Rows from block 2, named by matrix and row number. Rows with one number belong to one neuron. Each number is 128 + 32 x the weight over its row's rms, rounded and kept within 0 to 255. All counts start at 0. Numbers have three digits each. After the name is the row's rms in percent of the matrix's.
# fc1: MLP up (model.blocks.2.mlp.fc1.weight, 256x128), inputs 0-127
# fc2: MLP down (model.blocks.2.mlp.fc2.weight, 128x256, transposed), outputs 0-127
fc1.19 104:115127120169182128142189186052146098149121107156158199154105115165176112072116155085155126100096099097151178077119142172120150145117130138072197171130153168144133109115083112170131135141109137099121168108157109112142083187096132183128079092139102107141141106155144108102128106112124141132183160173156155127075132117108147088071135146072189131137117139175196155150165148110110075181126
fc1.20 098:134102149127136135155064145105158161089140118149129121106094146093118119090090127182084177168117142121112058094141140145149187165158067096204098150102166143114163088176119158113111152151128139150117139136165117094131139149105159116157165069137176147110170158110139123199153118155152155162072148141144160144096086098158156185168138089190179113099112122177171150065179090115119144189151
fc1.21 100:140122166112171132154129124136131127154152185172135158128074194182124098115111088175135146151101079152132165146111156143147188184109121081143147129151192150140127101111141136173086141134117062139082128094122083086104099106162067142096136144127151107144124116123151134165190090211121073153083138163134125129045179119189151117134127117158151061042128144131113163107131121103131080140140
fc1.22 100:105145141125172043100134141123155133141096107123134145089112062193103127130132041112092077121146164113118150152174126136125144095080096110151156063092144130125132159086107133194128158162173114094171120152130101124192143113127117146084146135144144174105179106104120110102090085098204166065109159149096132152106144109165181146147125075151125125144118127154077142099089145109099201178081
fc1.23 104:179162122169132140137147115123151136103110098170090152052084147112147082158134048126114167075094059075185138135173061090157107132088124112113161150121092086170122114187131129085116146087082106090106106135137094098132160122152179092116178130123121158106142113148147143165126185131119067140131153112152164138141171167178186118156201110168137132120134138126171173108076141096127140162089
fc1.24 104:090090098187139093181150158223082093138100104109103085172089103157161134120168073174169225102170137123162098066171136123160123167182124115151091109171144117124121137165160156140171092104112109179060150077134118148155125122111134100149166130140143160113122084162207143161105094195156062127115134121075123123123161117112105122107137120115150108121135109132135111135109147156128154129091
fc1.25 099:093095175076186079164114125110151157114184156172102127097149106175175143081135069103062105180146149119107162120160154118098137163102093134076138099126116186121109137147145123141116127132193090144121125097123150170127103111161112152107102126124102093101113119177105132109131132189163137188109058102195163154108107130109088136104126099207131161058121104078131097118146091179096104142185
fc1.26 107:187132113095076107100149122096118130131126103135143116117132141103102126107120186153135106103162119126121152095130085099097134207151082119117112104120163160094192105108102183097103084087181127080138178093128133156132111176173139163132159096138115116083108174088206148121121170142162084136165103168157090136122090098181113101074158129106116142141183140062128084104088163063039125104124
fc1.27 103:079156136076170181141162171125074147141127166161145171152176104157134104089095173128126163105191111112137131162159221091100139131080157153122126084139156134185108154104104169128109120145201127083157130092130097142138059092173146112127085113158092130176133109103105120113128089133129132125090142078096099087138129140122117110120072096101145115145169096057142100142100129138124088209192
fc1.28 107:120127109162144064127168103140183078154131111155147187117127171133123097156150103198089125120138078122113155127096189119104213148150022127171144145117103122091129104129149136124104126082168129081096148126126129131097110120145159224141097059162096118134096130185135077128133149106147160097108104155090117125124145148115171132106149141110084131155164076102156047084131127082107118100109
fc1.29 096:084122129131147132159129114170129111138086146063115152116080162112131121100135083169078169135181063110176145094162123097111111141060133147108095166124101137040098121060114091125091168132076119137099101115080199171149129184127177140130156128153069108141086128108165069135125070115131127138084144148120134143102156186140120192150154170070152167134133139145110119125101094117084133138187
fc1.30 096:193173141116183104106170146145215126082103158142124157135145109114179175151109084122193098133162135092139111159158147106148099042107096187084115167128137156121058091160135107146103106090114078127157126110121176139116128143120188125043063154097142146133133120133131106105105091104151140138078149115118139068129187154088129117109106139142185082065122108150155177149141130124120158140143
fc1.31 100:103108113149072107076157089176124179107113139117146130168143065133116099104122142137130129149158141129122106194101060106201149099138030119118109073140117178130098093122100158098124095141138169117142107129133158154138115098102148149103110178056103137137077071048211072102139120141135115119145129087133140176141147131103133115061114150131097153186103117165143172117137128143106137174182
fc1.32 100:136164160134124201172170162116172152124120080157096186133067106119178098131082152106061067181169146169114095144109163117189114164066133018098137104130126144123158090095101118098103120138134190145131147195102144095141084198118088137125140140119153090127131177132150104143178150147171125130112181125138182106115090137167114128143124151117129075093129123124169131099113127126157123109109
fc1.33 099:118161123081141158110148142168134144102123123153146124109126126174110108115182133159129117155180110109120113082126207157147159144154115083110167177142144164139118172131136107135200164160076084180045131126115095114074127142135128113164154143151134102115103120164066093162159069102130124180126119133121166085099188136042142050140179128103091097139129095138161130148149232114120119149134
fc1.34 105:126101129060142166133174162063089168129084085133119144116103127142083104121166085111086188174123122166102146146089126107104094142093079133107120124080158118137153104120138160121157077132172188088151080167163142132098056168129171088154143141160138109146135158162058159165112163145203098134102134068077120144107068108173149108101121103146082102114127140122124103194116174121170110101137
fc1.35 101:124137153165181095121109180110109150107108149140070064088156108157116115065143166138148195153123125162139099137155114133126142142163141111128166073077071133170102110105208098180136168090115108113127139162181131166169098179135152097147119137152134123126095130123128129142074093155117153152186157119078117082110113119107147122069153103126166090115036059068156090156119160134140125071146
fc1.36 105:117077107123135124117131118127149119093137149134082165079093134089130146116146100114121070126103158141144104153158160192138189064137127179088104109099143112147096138084155155126138139138139173074143149080155104150091057196170095128122089203146139124119061080118115116224139204152171105114146116128121147137152162115183098178102159165150107165106114157142150130084185148154121108089103
fc1.37 104:073093122132142141184111121111143137144112193139147043182146114202124103117154134112140172137153122074139135146221145098110130151142155138117088089155162160161115118055141151150164136171145103140128097096132159171092135143160164177093133157152101108144114124162078148171133114165118124144132049150111125097105142104194108186056150128148136136092141093087156139115213139121126097126083
fc1.38 101:170122100116119143133119187153180146121125136061110119094111095126155112133121115129096081070133139094119146046179173039148117120187148142122140139131112114122124032164156108070154072138167081123159115129165129087148131106084146182144127081154133111126164097149104159106116153193119145091091215120159119133125077193131094084112094120107172097141138125109102150137171125138142153139089
fc1.39 099:170122070084129156140137138143134135165123091090107147075107094157121112106102113104150173153123087145109098110149136120124117063137115115169123183099169145101179097161142124108132177191137099171123103095149163085129131192094153166135113155215150161128158140185097180097137127150139182132141102101168110085107164053121227116167166157133093102162100141108132117122118095158185159105085
fc1.40 096:127131156049090099193137126168139129119168140122084130115100115118155127091104144098090094063181074141158169096083105112120166147102158130094156137144113149146157138157080112113083100115139157069050087103102121163114140081115137135161131051141128112104179176101137156126170103182168167161135080047151107110105134066110160111130119133134154162187139136132085093101099082115157124137084
fc1.41 091:036107169164105126072130164129103173055132129075079146167104199102147119172118132145144139148099118092190122114121119107154118115103135108119137081158163175159117114072063103097132120151147125117165101091116143121162153123121091128101213104145107125086059139136116142097119087087121136163162140133119106091108088103134148138085145154064131079139211124132128149164141154107145156205151
fc1.42 098:181105111092095137139155139111084122169152134114139105149100116134131128101095154170124140153112157179168091131156087117117199159082186093166135146106087188118136128176149128146077192109129132117158130131166134114145159147092146121099131080126165159092175113112097087118118130118143034135153153144155092067043158109121097185120133093074118080139084182212123132134106132157105185121097
fc1.43 109:157174103117084124120174145044131094121126151151116166218145144130106135111131172163140097081138136110131172167145081133117124135121110148097152120176106113097173150125091150198132089158147179151167126119079132128107097111138094124106165080110147167108094102150105133169124147111147109126085154135206133166133127034107099146125097120065106197187166074120166100169135110068109151152132
fc1.44 106:143129104171129048114142131172166101119157190117142088136122144091160112124092188185140160127124159110075093133149105107138136165116105109135119098110080204042128082080148127088099067113158155149137158125156090180146052094146175127128164134051123119107129117137144147124118157164181084121064149121126100151143099145170139101150134162062074076117171133113139123164103167130115136127121
fc1.45 090:156140128201147168144115141164065168089063135075122098115089124092147089161108082094152137081076136080116138065166091131161133141113136144077128184128091135117153092139144144147107130146085131134160099073090092149151143094154157139062116129182130097158147068164068132146102154120177114094167089153158122202150138097166065148143109135092086176119148138117120139158102130091152082157106
fc1.46 102:054189125105130212161109129114128156151065173098120152065150100096172139126069122113122131097120089139112133142136123178106147144083135067148108093108153108135089166178145126173159166125110085093058114072121130143109131078071112152102156131162108137186143167088088117155063137194136091144120120103120132117146150101081109121090183120107136116183149169148088151068093101138127128142137
fc1.47 099:131162095103102133112137091128094137134101150142179148149140058072125114156091057192109156133124125109074142067115059109146123160083107154105158144107115089109134132095124159059101109120063158097113143146097082077129074143120080179086195143121119184168118136163121148164124124122157171174092079098132133148140153157147128144093162146147139128050120168096143179152127175079094148109127
fc1.48 103:116068132167094145148141081108172179132126153164163124121064119173135060138111172125085120162159148177137109089167142124131142130066147123141139187098184128164129126129135094102125065164154093184114112085162130092189139127117080185151119075146172143117068161125083082113068097101190091157143106133124111124182104123178154171141124083166099158167109114136118171126097163142105115109095
fc1.49 096:108144106193075125142193136082182123097149066120155095077113134118122134181086072127097142143138122123103090179152123160172171079153144136144070134123141103093170157131121103121064119155160173122140069121122150079172100140146143094112140173187156110226121101106159124066140164090139117152120124147134178119121100128065193104118084153121101168172121139102148129132130115126163134077090
fc1.50 093:055086120139116103138150188141158171126109129175182144130143173133129126083159117137130138143118128153044128144158098187064119143091117204125143103137114148119059091118087124136055142171156203108121146161121167140174103119133062118123171135136114122118140113118152086151227121101167102126118156188155133147099155107168118073153115143099162147189113174131101095134118129091137128104096
fc1.51 093:151165179127126185101137092124142165130128113144112131103144140110123085107079083123112118153080122107165152110095128141114094151116164142110115110111143167097089098172142129078076129117147128106053140127121091106125170138167142077126099091210131064162159152213141134138105098152171111113136071112176149116127146088069117203153134189094120134156159207115166084150159194090147159130151
fc1.52 110:118066141105086100152123067174159118130116170106071132113061111205140093112132120134129166151122099077106158096185135152133175090099121085139137179088136150114148137080161114150090173154138139163109124135121082168119130095077123180127125186153125097101169094128111139147179207110175128152126058129184130113136130173138110133129119178096065106145145135148111164188137113070143100140182
fc1.53 102:104142105076145123126187165170100138120066121124087129123117175095123175086166161118088125158096154126072106106130141143167095033149130109137166182143140154086151091131135143163076162141084048115141149091072155139090092077124115145131155158134088108127057159087089130095112146168105073162128163148165130112138105108097107099108073084130089139139125124084116087189089143181131123144153
fc1.54 102:100093121119153130140174174130145138110087129175116137143101135122181110090114003120079114156158098141176146142116176132140118123116122120147138064064114113163142123136101089083130146066097118112109162187132154135088176107123141137150145114108095220128191147157110104162156169126154101114119126077096158110185128182161174141157095102116109087126096163117167117122139171084180159172158
fc1.55 094:171077104146122110125163161188146081146111133141152123229109167090130135050128166092113071194166135138069160137098096149123146126159126074130143079152113164096131082131104098159130082083151130125155169126129096181126073153142085088123087141196176067123170170151169126126096126116142154188178152112096132133143165106120122154120127134119159149130161149100125116139150153133122070189141
fc1.56 097:132172112172100146165170129170129176143042093110090138061093127160154140127124105130141111150119066100133174102111042099097100153081124131126164155118074102172089139128134154197105109068130121124046162144144138198142100140155138118157154132149164130062168151162193099107126079113099107181156136113158143100097193132163165150154140136106135126146106109116128171131094152108099092116136
fc1.57 092:146147090120135108147174106181112163104076152121126148099097149188110090158131141145145095149154143079125112131156144085118062121088125141167150136117178117098121166100174161149197168112184108086097168178099128057144110200128110123135108114181109141123131141156167107094112150141177111080116082138156160075160159129146062108143027093105125163108128128171113129134070137180079132141118
fc1.58 098:176145114123124148099159164143128094135153144063056076143122160164135124121148121072090161115050086160080153122152085089199109142171175075127092103193123123104116151166132174094121144146113147139094097064133117074102104116126135134066133164156139118114082156168127138093142071131174153178106129105096093089076083124111112127155060146107156166117117147117145167147176119167146151090151
fc1.59 102:104120116154068143168156084170163142147151136175127159119093156042099128099169108122102144130171117133125121120159121129124158156138143058165073073150126181087058130142088156149158168096138093084091091085117079151156120113063137130125143102179118113169167150132196095102137122118152097148107178093143105066099114107109125073184081106115120098097122119122080163156130072170135121079137
fc1.60 100:087191109195090143119137115070130111094106086218133134160146130081022072144158147139063109110098088147119068146144144128099150108106129112127123161117156128118129108088129164130117166093116127087089073132132077113170134102116129166145124132140133132151122172132129140145088122105158140189164153145114099167116129139086133096146155075066112132158095184150125091145056125049134115127174
fc1.61 086:109122081122055147173107108129153102113098154113158126046178119136134092135115163109150169086171139094104139122143075107110136129136101156078101091127119147144149090087144208163121102160184086123127155098156106178128106093156105123057102169100077139168143099151105083095139189089139130161102148136160139171105158127181170147160150106134139118158048122177145099131054115083129127102084
fc1.62 097:147159112165130146044136186132184118098050162126168096159140202182203113165140118151142117097156184092104127163103083132108090111164160083103142134094116095159130174082116090159140152103121129111127154131168080096140140088132119104125173136104101158104097100132152095131139141191143127131116173120069144107155157184178178135148130134142101156129108161108186170156158122137107166055123
fc1.63 094:133180113135158120086148139143092132146077133140110089082150118139181157167138121070098175136121093091103128158170159095183130150122136106103145161090151122169119099160162159169149170099073089142074141136128109135113103126160160150122135075066162096110111132120146048183110119193177154063062171070111032120104142127120142144103162094126098124069093118117144113117135132106114128187120
fc1.64 105:123101104147157083140136101217097142145132128147138122046105176140142092125159111155139116147149081168109149133125152135173121098087145108129126108177047123124129149103121091109068071039128126115127139120094210152092183186098168136089109154147144064137072057113138088157083123148151128149135103131126107133115084077135098087094126146172134161134133089139115129120080149116162084109169
fc1.65 104:073196167167132158130166067140127086119089099088154130086104164215073164102152159156105087120160223143159112140183138118130111194115117111084114118132082105128199147173113147104105164135081136143145115136142083096116141176107133104165166136152106088108109128128089114165137149119127106155129117105169077148138131166098152097101084098149120076096123134124090203150167130072119109138155
fc1.66 096:151098111123114203105143152107166131174155139092161129109164104105112144123131093140128139160099068104137121105113183130131114149131114106152116143161136140158128142113117101092119104114145165121146073194116120158065198077109112140163146123137117089190173087170150145131138107150158217135176046184130194146143106100127152120093147163115125100134104120110107118105172154085051228098121
fc1.67 101:140121086156184160107189121078158139062119168134095170121069101110135167121097114115120078144165069144091169099074096143091182199137178139101149202147098137187091108088134113119195139143155132137107113165136160168104144156145144113114111123101084080118131140129146185150130116143163143111101123101098138130087121124136127083154074151077152134072187072159084106158113105122130076112159
fc1.68 103:107052121150176080099113108097079110118131160123117111134146175129118128141084131158134118115092175115114148169144131065103167146118132126187111167140169148095137135141065134151089156103092142128130082096120070114148093145134203100112168109132127121038087157087163153121096096084134127115163090162131122098156130120136156050108175146098142108105166130101211165120127168085037115128157
fc1.69 112:085121129138162147085165170090125109065046124129131133122169129104115097153159104133137173135108107113087107082108143138123172116103108086077079146139125100192164126127145163095106111123153126107121103112131158209113130183128166128149081137184126109071079136176159159146177148064190116128146124108189102137140135062127097125137123156125091142113116116069080125081178060156116168072147
fc1.70 090:077184146117160095129080094120106139159164179197096143119123167156092122139059133185110144092197153111160146132163088113174123109094130097122135118098125153116114148152135137122093123153116174144172134082151124193126082126129141088100117080080137064103149157166058102142111133166114163127164102057132156089120112115171129135147112127125152123173129172130117131187188025136149164106131
fc1.71 109:176174182112131133130156108184049154104132133109099187121093093088153097119130068092121132112158118150073107198112120111143151113161166143136070137188105127120130124212115105105106082155123148096139133141201108188135089185100103064146074172127123149136083069074133169148156122115108146124122124142143071173156163118099077121076117123142105122132110157121101084111114138163105151120162
fc2.19 098:106142090050088111125118169143113148116106114156089154144173131130047138189150123197098156120103139185094130152120129066138143153116123112176110094158160038137128167078122150109176201121060108152137067134120106127133088138175129106065141124172124157163136124093126116111128164172192157147151146082119111115145084113157167153159154116186076121113120098083104114138132159157132105119093
fc2.20 106:124152196169125105089098122159122119137100128104084130091170132152137121150110160094162125116169152168110112132172082059146089101102074169126126088109070081120095146113124218136097097084167186102170136182185169153102213127151126103152123113100141072078095112117153142073080152128141136136142132094175171129097188166086128147133153135125110096129150103137123103128149160082177154147157
fc2.21 107:144103130106072113093138073053103142100121078102148151097103091056138161159108099059136103154105120168191142168132127130137159176116084202084074128107105163125093113112099159167141164130175138132169157121118113118153166105066113062110130113140087092124094128151130119142112134140090134102087110143119156083111074074055152098090082122152128130158143076114160096160083138120128068152108
fc2.22 099:112134131159104127138148153148158119137103087113200156155136135127135133128087104091139162157166127162135127161088143132147165130190156130070095196130119101166175093163141095031133164146155135179142114129141142117152079109066133139157158067153122085094101070134123099141087125189073098175122120160110137187185127142122085123117144166114136157187162143175142102218145157102107150142090
fc2.23 103:096164184167145098195108124121147126084120139145173110176132097152170163146084162110100143155140175120142102128156110125154114087147169183164160123094113193084117150186143115160134161182143144118114159165153150148104141129098051180126089094143156055192130105103122183127181144111153164082110114140151139127101101148125117136070189056118090153150157166071086149133136125155109149084134
fc2.24 105:145136170085109162104124078157129195136057131115185142110126089125127127137108122124102081153100127166127156112124099082085083121097156118117178103115086157154171095073109106135058124180150101123115097108103122162122144143139129162098124129133108161065141168179119129104121172133096219089091136163109096134073060134106095178134146048145128145137047182137110142124145114113097080163110
fc2.25 100:131101079100086198170149162129159093091138151147148095085111155142163114099109152133128181180098144124154134120155105154129181173116187176107134068146100087177100087117124191075107117164053144134150170173112158126126161102068114149106135153146209143106069174134119142121106167097085137170084161140093060133131162155112124124120118150111183141108126121148179166151142134109133128082084
fc2.26 105:090162103112031111119090119169140101136142103140147085107170102219136084087153112104101127167126097159060143144104093152087151099134148173163101182117123147084119107081207104148140138133159151104121076184102123141106088192113078135117118153145147122091122094144088124157110157125077129135092113100124166087082123094107145215079159145109086153098143101130149112095133148105167100135154
fc2.27 095:182134197182131119123136106126099116145090055097094079145097154139158136141129129057078133113117089145121129101051104150158109168198111093185140124131111108092167123195128169130107146129035119124163156146103136146150147100114166094147128166119165137101154136150101135112153124094096114142126134137108097162087142144114170124134174120112193154049171173148112154142196117103142090060122
fc2.28 121:170100091166153149159156180079198166146100111086107156127161209104127095145093144163149155181192133074152188153140118112142110105156143156088148120161152149171139210140130089147086151114136169198138141206135140116171166112144154101104149149128171074115123167099162135161123109112140111147076145134127102191147096121140082124191117148084158118142110149129159128137159073163110104122128
fc2.29 097:143143131173161134111146118107126118181117115141101121097137106222156114125093196144158115145116155204146174113121138147090146161137156128150113168166173114143116116130091128111086118150080144121104102123135089145079112117169125121108124116098168200121177133174117115151116133149147089135101165138153158116151166066209173096034108075197087151133090181085118172145162131128156140140070
fc2.30 101:069123211136098153157099134084087139130116175107171098081147152126094128155108180074126168156128162089122147135099141138123115109199169095114128158056118121118134119131099091126131121096153154136118091134118128116172164133156075143181109113132080129105116061208073120107125128152134166177159100174120139155167137133103108115059132075139094130134110120119124063102165039148148084166095
fc2.31 109:150127107164086086128068117074045132128147155081100120152141102084095130105113164088141166151110075086162077104114167167126091102123173100051148156104155125150114177099112167127097161116150151104089146137124168061108137116114092110142167111097121137165108101141156169142158112148138141110197158195091145129125143136200115153169142140200114057109125118120110145121114148136075098093188
fc2.32 103:089101129075138097104157088177090140144086131126114137095191094112052119121140153143105158180144104143125136131170123163082174150103081168102135118106087167087140035144137081167101105086136152107081061099153150155113149100125148085104055083114100094136097162145122136071086154148121175116131134125153067183100151157139155107138151094162133195156147121079133142126117077126096139118089
fc2.33 096:109163101101227117155126134122127089125109126106086078215109108151124120065117097130114122154144101083153113168164081103126123066096145156129141138080114073120115043177113094114142172119146146096154118141147126119122134105179143178131134049140103117114099132100143226123107126147100074118116110167057142133207099109196109144147131111126155119162134134131083129149106112157167133127121
fc2.34 085:106174161102137105115175164085120096169118149158142127124160086093127163204082117133155144157131080117091064148116168120176104112161089147142179098093181174101163128103111114087162121151089067139145113147156141180114146090102183161146069175108185161149107187100083155122137145135169114106085087118134090134171162106169098193147090089120106127139078140132130115147130173170165151174121
fc2.35 091:070141112138080102195125061188143157143145160119125113145068105109141130151142141140137129128111123039120176109147173121113108107150064103190156144114138119104134165129161129133060112127110117130121157155078106123066139102150125119176085123090122091168188134057127158125169157155167090117085112093182115115174176122182173091159080126106098135196116184141093112132135088119124147103148
fc2.36 105:164152142073070125138120105175180097156079116159140130135179181133149109145136107181120130150123135103111095071110198141125128092147086091175169192199161154133147182159143108144108147131137112147168144182130102146135140124037124129161111103115100112105057162044146121106121121074155121102080136130095167120150093150122114127144135124149169114119193115097066127135123152081141069113089
fc2.37 110:088139137071120109121143142032063170090138103116160177141122160143166098114152000161142169153149130133041101147131079123099150114099112107113108142150074143066147167128177117145082150159128096166082144142113082113150096124133159116069152082114114124178117125174120182162119160122134090143133129136099140138107141109118090094119171081143166157135150104111114145182118133148116097086135
fc2.38 103:111082080143127085132169142173085144090118072129123157092110101118119098115159163103145135121119140123098092144153121121096127144130123108107080075100100101169089106170099111137111135134184073164091200111139138129078091070140148114049125091097117162115132186152154087152161073104079139170186055119121100076147139113150163140143114140134104123135138193195140148154076123192118159174089
fc2.39 094:115108173149107121115098069123099190136095148150086122081132140146184150111159045104140177132120121105112126155110165118068138159100181101129126118137139081117130123178142151114130117167118136104114129119125198121149114081100119040138191085079079177190156162107128141100165176082155110180081166153127142125084149128159154124112089106146156159104136145159120207133136142097073070120103
fc2.40 087:112168098161138072147174157135109113111076175126115137095178167134130115123125124161084193218148174054169116078216144128119092086122147086115121119105135057120153095116181162151162133091112143173113163133090141085107124133126092125136149132122119103191102137124158105107126089139150154143133143221142139172119111115142117167107132130090166093147120149174166161124163178101140111197137
fc2.41 086:200153060158112086113069122143160126141117158107134160045064133110080147121108110141121161100103136107048103132082125120111079134155087119098093169146187103073111124138102108181133107127116102102118166067130084092083099109108152066071117106140142135127171065117143092127088130107128100104087085151098112140131126134110093139157098150133130138122116133106124121087100238140138138069138
fc2.42 095:116152115087123053098158140162111120061100080079090138169099099121112066149129140128097124129129134140071122108113139154101096129140146147101161166082190077147152135101126145104132090112075126091139217111132137142094104139096125131156144117104107085096091177141149137156124173069140133120075105149102127075177178102163137131177160136140070114115168067111083083021138105133126126131148
fc2.43 119:075137127122146119107195151127127075133178170056137139147168091087095115076141152097149076146118164145163147161100142162108127112138134112111094149144118125112144195150123132168149158176091182139125072110160168073103102065119141087162133126129080127193120167169103147084081106078152203189091088138120175078103159115092191080149136140101093150129093157107153147116138121110119129145114
fc2.44 104:137118139070126148155138119126138136107062116121121162115103119115154101138141151109110095132129138119097109172116085154108129121123144143145101103151157145181109106157063080165180128114111159164101102155116206100148204097104159112159134125130094100142127162133088106130110082164127128160159161082174101148083127164102137145099093179159228135222108174153155135082197126060159177135084
fc2.45 088:096134146083160118107197130194165097110153152161147108132168072159078141127165126142129148114208179178123117165087106052126134074098137116129159123142125101072089208111148165164112147116180146164126087144145108183113142142193125127111066081107152089150139073114138085148099080114087126143129103107114120096112148148093132073151127146137114150171176138180144134141047126138140128123125
fc2.46 111:154132076075128121125120149146149135068112128209142104148133150171167123086132106180129095076166130132067086127081072147142096148154124107116208136148053155113168135122126083146153146098140023102141148163148149091156129185156161129077106150113114142174163134076098117133138116166129127165144091133126160123186157156141100167087110108168129148142123169164141091121125153181091085173143
fc2.47 109:165101169154091150129086127126161203136132124182137148168126115117114137124103140120081155128188144152140157130167095168168116107152100135148083136075089159174179088141058114173102087130155159140121125177144123153078170099229133105138123149105096149056113146142132113110081137136121117088160114107119132145129155078074155145173184177106179119191092110166103099175136117146114186162125
fc2.48 090:093200154121129122119126123171148116161155152183154121125109191109073133150099087104075156063183142136161084182109132096163114110147123132174087122152092105089127161105161093162143137122085197095083094123141133127170136129110113086129158176138130177171142094063127221160135162215142149143123114118147142191131134154126133091079110175156120067121150152102130122119145139093154161127097
fc2.49 090:163115152101159192143120174124152183137122140122092124123123063144159069096169149126167156157142165182135142089133154105100096164108143162082155174145109147136130104098141115162186153152071103116154175144145082177067108146107080209162124090098157112134149101125114124188129098179124157057176134106099085150138098124177119164156191072096147132076115132143123098130179088117137105158141
fc2.50 103:123142126158161143132122082146111075117103090117080148087142131092115125123202139140109089135116157110116120069113166103176118082051164094112133150162117104125122115163129154136063081156077064116132132142104132115085209093157092155132075135080095094087111135170137169140048135101117159170112161153085123097167120141112112160132186124119066084084178107136106141082111153102100089156091
fc2.51 089:162072104088165110161191137136100050132149102163101157137153122137111150116123134090121139138172099147045100116170102148096130111153075069091115111158072146137098160103112114161210091168110143146129133068145075154126075147163183122133083146106137155110175130095147135085190141108080108171131210140122095133105100177122120127108132089119133142098128093109080155139114129150150049132122
fc2.52 110:106117151162166151049136120115092135161123066127147117144116142054106116116102079130135182151133164176087117123157137164084118144112105121144134094112112102134087123150147115060112113122098185106166135085118193153152164190090125084162059104127167134089112102125106158119094085165129147151068107111114110114066103127132159156176183191104160107194090184106136154129084088133128158083135
fc2.53 096:147119113143120117132143097035091139100202113112134171102126149137144124193111076081123101112189156132115114088140113069069083138151159118114128158105081127182139130145087076121065086095150194120105148162143102075116199172130117169122144107131209142110159149107114125061124115131153156096157065101189180101133133146136143153155122169115098107129115131099162139110086127134161155142092
fc2.54 117:092150153091111168143181128144119095111108067076100139131112129064158156108113154097189146123134124114164089197137126186173116138143111102152143163142128135087093184132148107112098156157171133160152115063131123117179109095119152121164181126151099149121044132198088133154144058138132122098184130147117098109044117069111088114084154094105147070104151177154096101134109091145115113100122
fc2.55 088:124154173142068101151067151110054144135177126096128113156142129116160170110058148088079139130062115093163102165126142076089151144151100127156096097124158088110116124071119086132128144129149145101085096119140160107134158137021110133120145119103113161141110078181086115154147116091070098140099107135121185096140105117141116055150140115211177145149131137153100087143122093178152170121153
fc2.56 082:093124131142120140105115080133152067070201147191113069161157162149119159136097149162152138091103171142100068143108156084140179118173127121151144165106146141076091112147124144090133189142126089144167072128120134136147138125132161130118175119130117143085099087089109125120199156055094135123125098140086091145139083142119104059172164104090148139149148126101164100170150137102184109093219
fc2.57 090:121142151135118120117064148081108060190180123163170137098145133153128128110117102160093106078038150074112118112134158185178193080107133139163092168148123135118153128138147116134185104130089101121128141094134198111125207073081083145146144105126087140146194126075122133153158121107113141177142215059113155115094105129159144119120144120094110117171152102089105124128167147129158139140140
fc2.58 098:139093154117107157104090119170164167128168143175157121184117114100151126134147200120105109195127134122175096079173110140086145122082146178120180152122205116094131157123134154211121128113137116110101187111144096110111155164092128119143128126129156155152115122121158079121163158133141096141127163155117131154140124104153058059048064114124136094140097146120116090167092156152130068041089
fc2.59 099:130125153125161097119153157138100111107150138080090123153137149145128155199120099160127105162094175127157139208097139166169117146153065145137131127101109121142161149020162132141102156137129161159213108166085132148118104130186090083171119150096153173092142149079081151156128074096103060112148140132158157141145132150108115177109125115067151065148136093156134109123102076058167117124110
fc2.60 096:177116150153153095129178199131153179133071114118106137106110148130183162122111134098149159115144136123132154094133149126133173114092114146141119061172049144128085093149122210104111078119154099157152151147140151161122130090118137156129132098129104103105139129200153150148162161163069078081114137111101149088136130162074121123149122090121194130147125099136141142128118164255082142112090
fc2.61 086:151171170153166115102121157066104114079086149128128169144140187160140147104159105121102092162111077115146151128147212085098079136158101066089133121158123067094140143103140136156175121110134103143112096179100126107174158147184125070136112137114152134114161186145153153154149195106119082221148169155127167138162067082124117137160140099109124135134136130144155104060126097069091142165133
fc2.62 109:103113072112133154103151124133168100154087049133185159138144101121128207146133191134115120170093135084083103134147155127117069171209162081105174185138137136135092194165100162105131136095163148076124144157161133142128142147201112137121121173142134141140132185138164194141090105111174153090088144137119097146093119153182141116144093081162146129176160136172109178124136123137097171154129
fc2.63 095:129148089098180194101093128081164151084118090118182165145069128095078154121181106185142123129118158154107081107063099151154118114160112113119133112124154119087158185137111125144182127093140142204159141093173106174087107110125112106103064195105138155160136110192123175086123139182093126143112110154097162166092114148162136139134142152158156151093112056104148155129138103154116125080070
fc2.64 105:176083129085108176132149120178152106148139109149103134170113122080157143179131145094133110104167103137091157127116115120131064145183152123176104170130161117097164106121113109069171179117160153171133124127132146135092128135148187174149124118127094142118116200139134201052133147134171067085082142168107155136184111113145204105169112168130066079101138099090138163146103122104109148172061
fc2.65 106:131156121108105143151106141093075166184096112094114108125115162111085099160112127163089139114103205170154184138105101089161103154165053146148111117177170056136109118137181160200098107121145102119178136080109165114193127101103117134098110142027155139200131127148131123133215136137116142124086136115088090131124127099114147155150085132149164118141139108098091097165124119144088083142163
fc2.66 099:066143159086110079119147128118140124137141135147123164106121145164138071109138114139092090117140130076155141061160122132128092123144127105134144115172169150104160118129139187095106164157144142132148139131169074118123089104102232050108147112087113116195111105130157197143152142175081140122095158090118030067158122090124128106131150176140108076095160094161095125156085115150167095090087
fc2.67 118:159125123162152146183111154138097185156150148140094089097163109055132080135126127086132099125157120089105126090118090179173090090102123081139041155090190088163129128123076108119073098123182136105193089120114106031152078127159069124112132096135103156140103136125124083105152125049085119133141138147133149115121140149110106147168115123117080123096095160119126148156124198170164152116123
fc2.68 095:127206135130145192112111114089121165086113063151133162123166091124152113126143140179118111149102149095114143130190147110143156170090171128137125170159142176134153124146191112157113150142189095079203144089177177121150121117129162174129113148167128107156128086161143135155163171097100095177138106046164149165149157142137108211157114094166131123140115145157143177094120100192176138093101
fc2.69 102:153131114126125162120107131172150134127159088116129129171094137131111168134129126092146118165153064128110118110151077102113127149195111123100202082056141189145143184154097139083112169107173122076129066152175146116123168107073127133104155155076132151136106131118094104091107133151096104167174074097141095044105148201127135141159102201096105151145159168169146122150129165101155136193105
fc2.70 087:122118179141102210149127107127171126113124097094091137125128160150144116110169097137135160159138097193081101136096106113112122110174155179093089152108092154148147159184119136102123184095123014114061119164123099142154104137121105125145145126154052136094162180141106117131162161123150122185185158176091141132154176131162098143089108145109081101141206079111108127138136159124068119162111
fc2.71 100:104101089140171143171095120138185103074124103095116137131147139150137150130115173129131148119047168121162180030121105112133203130097072112117134099085144171162103144124143103133155159169091063119102105125132086086165156092159089086125120154147134149068152169167165144123106163112158150172117154121119144131158122101167118130136127050118129104095121139139158183168121215168163182132152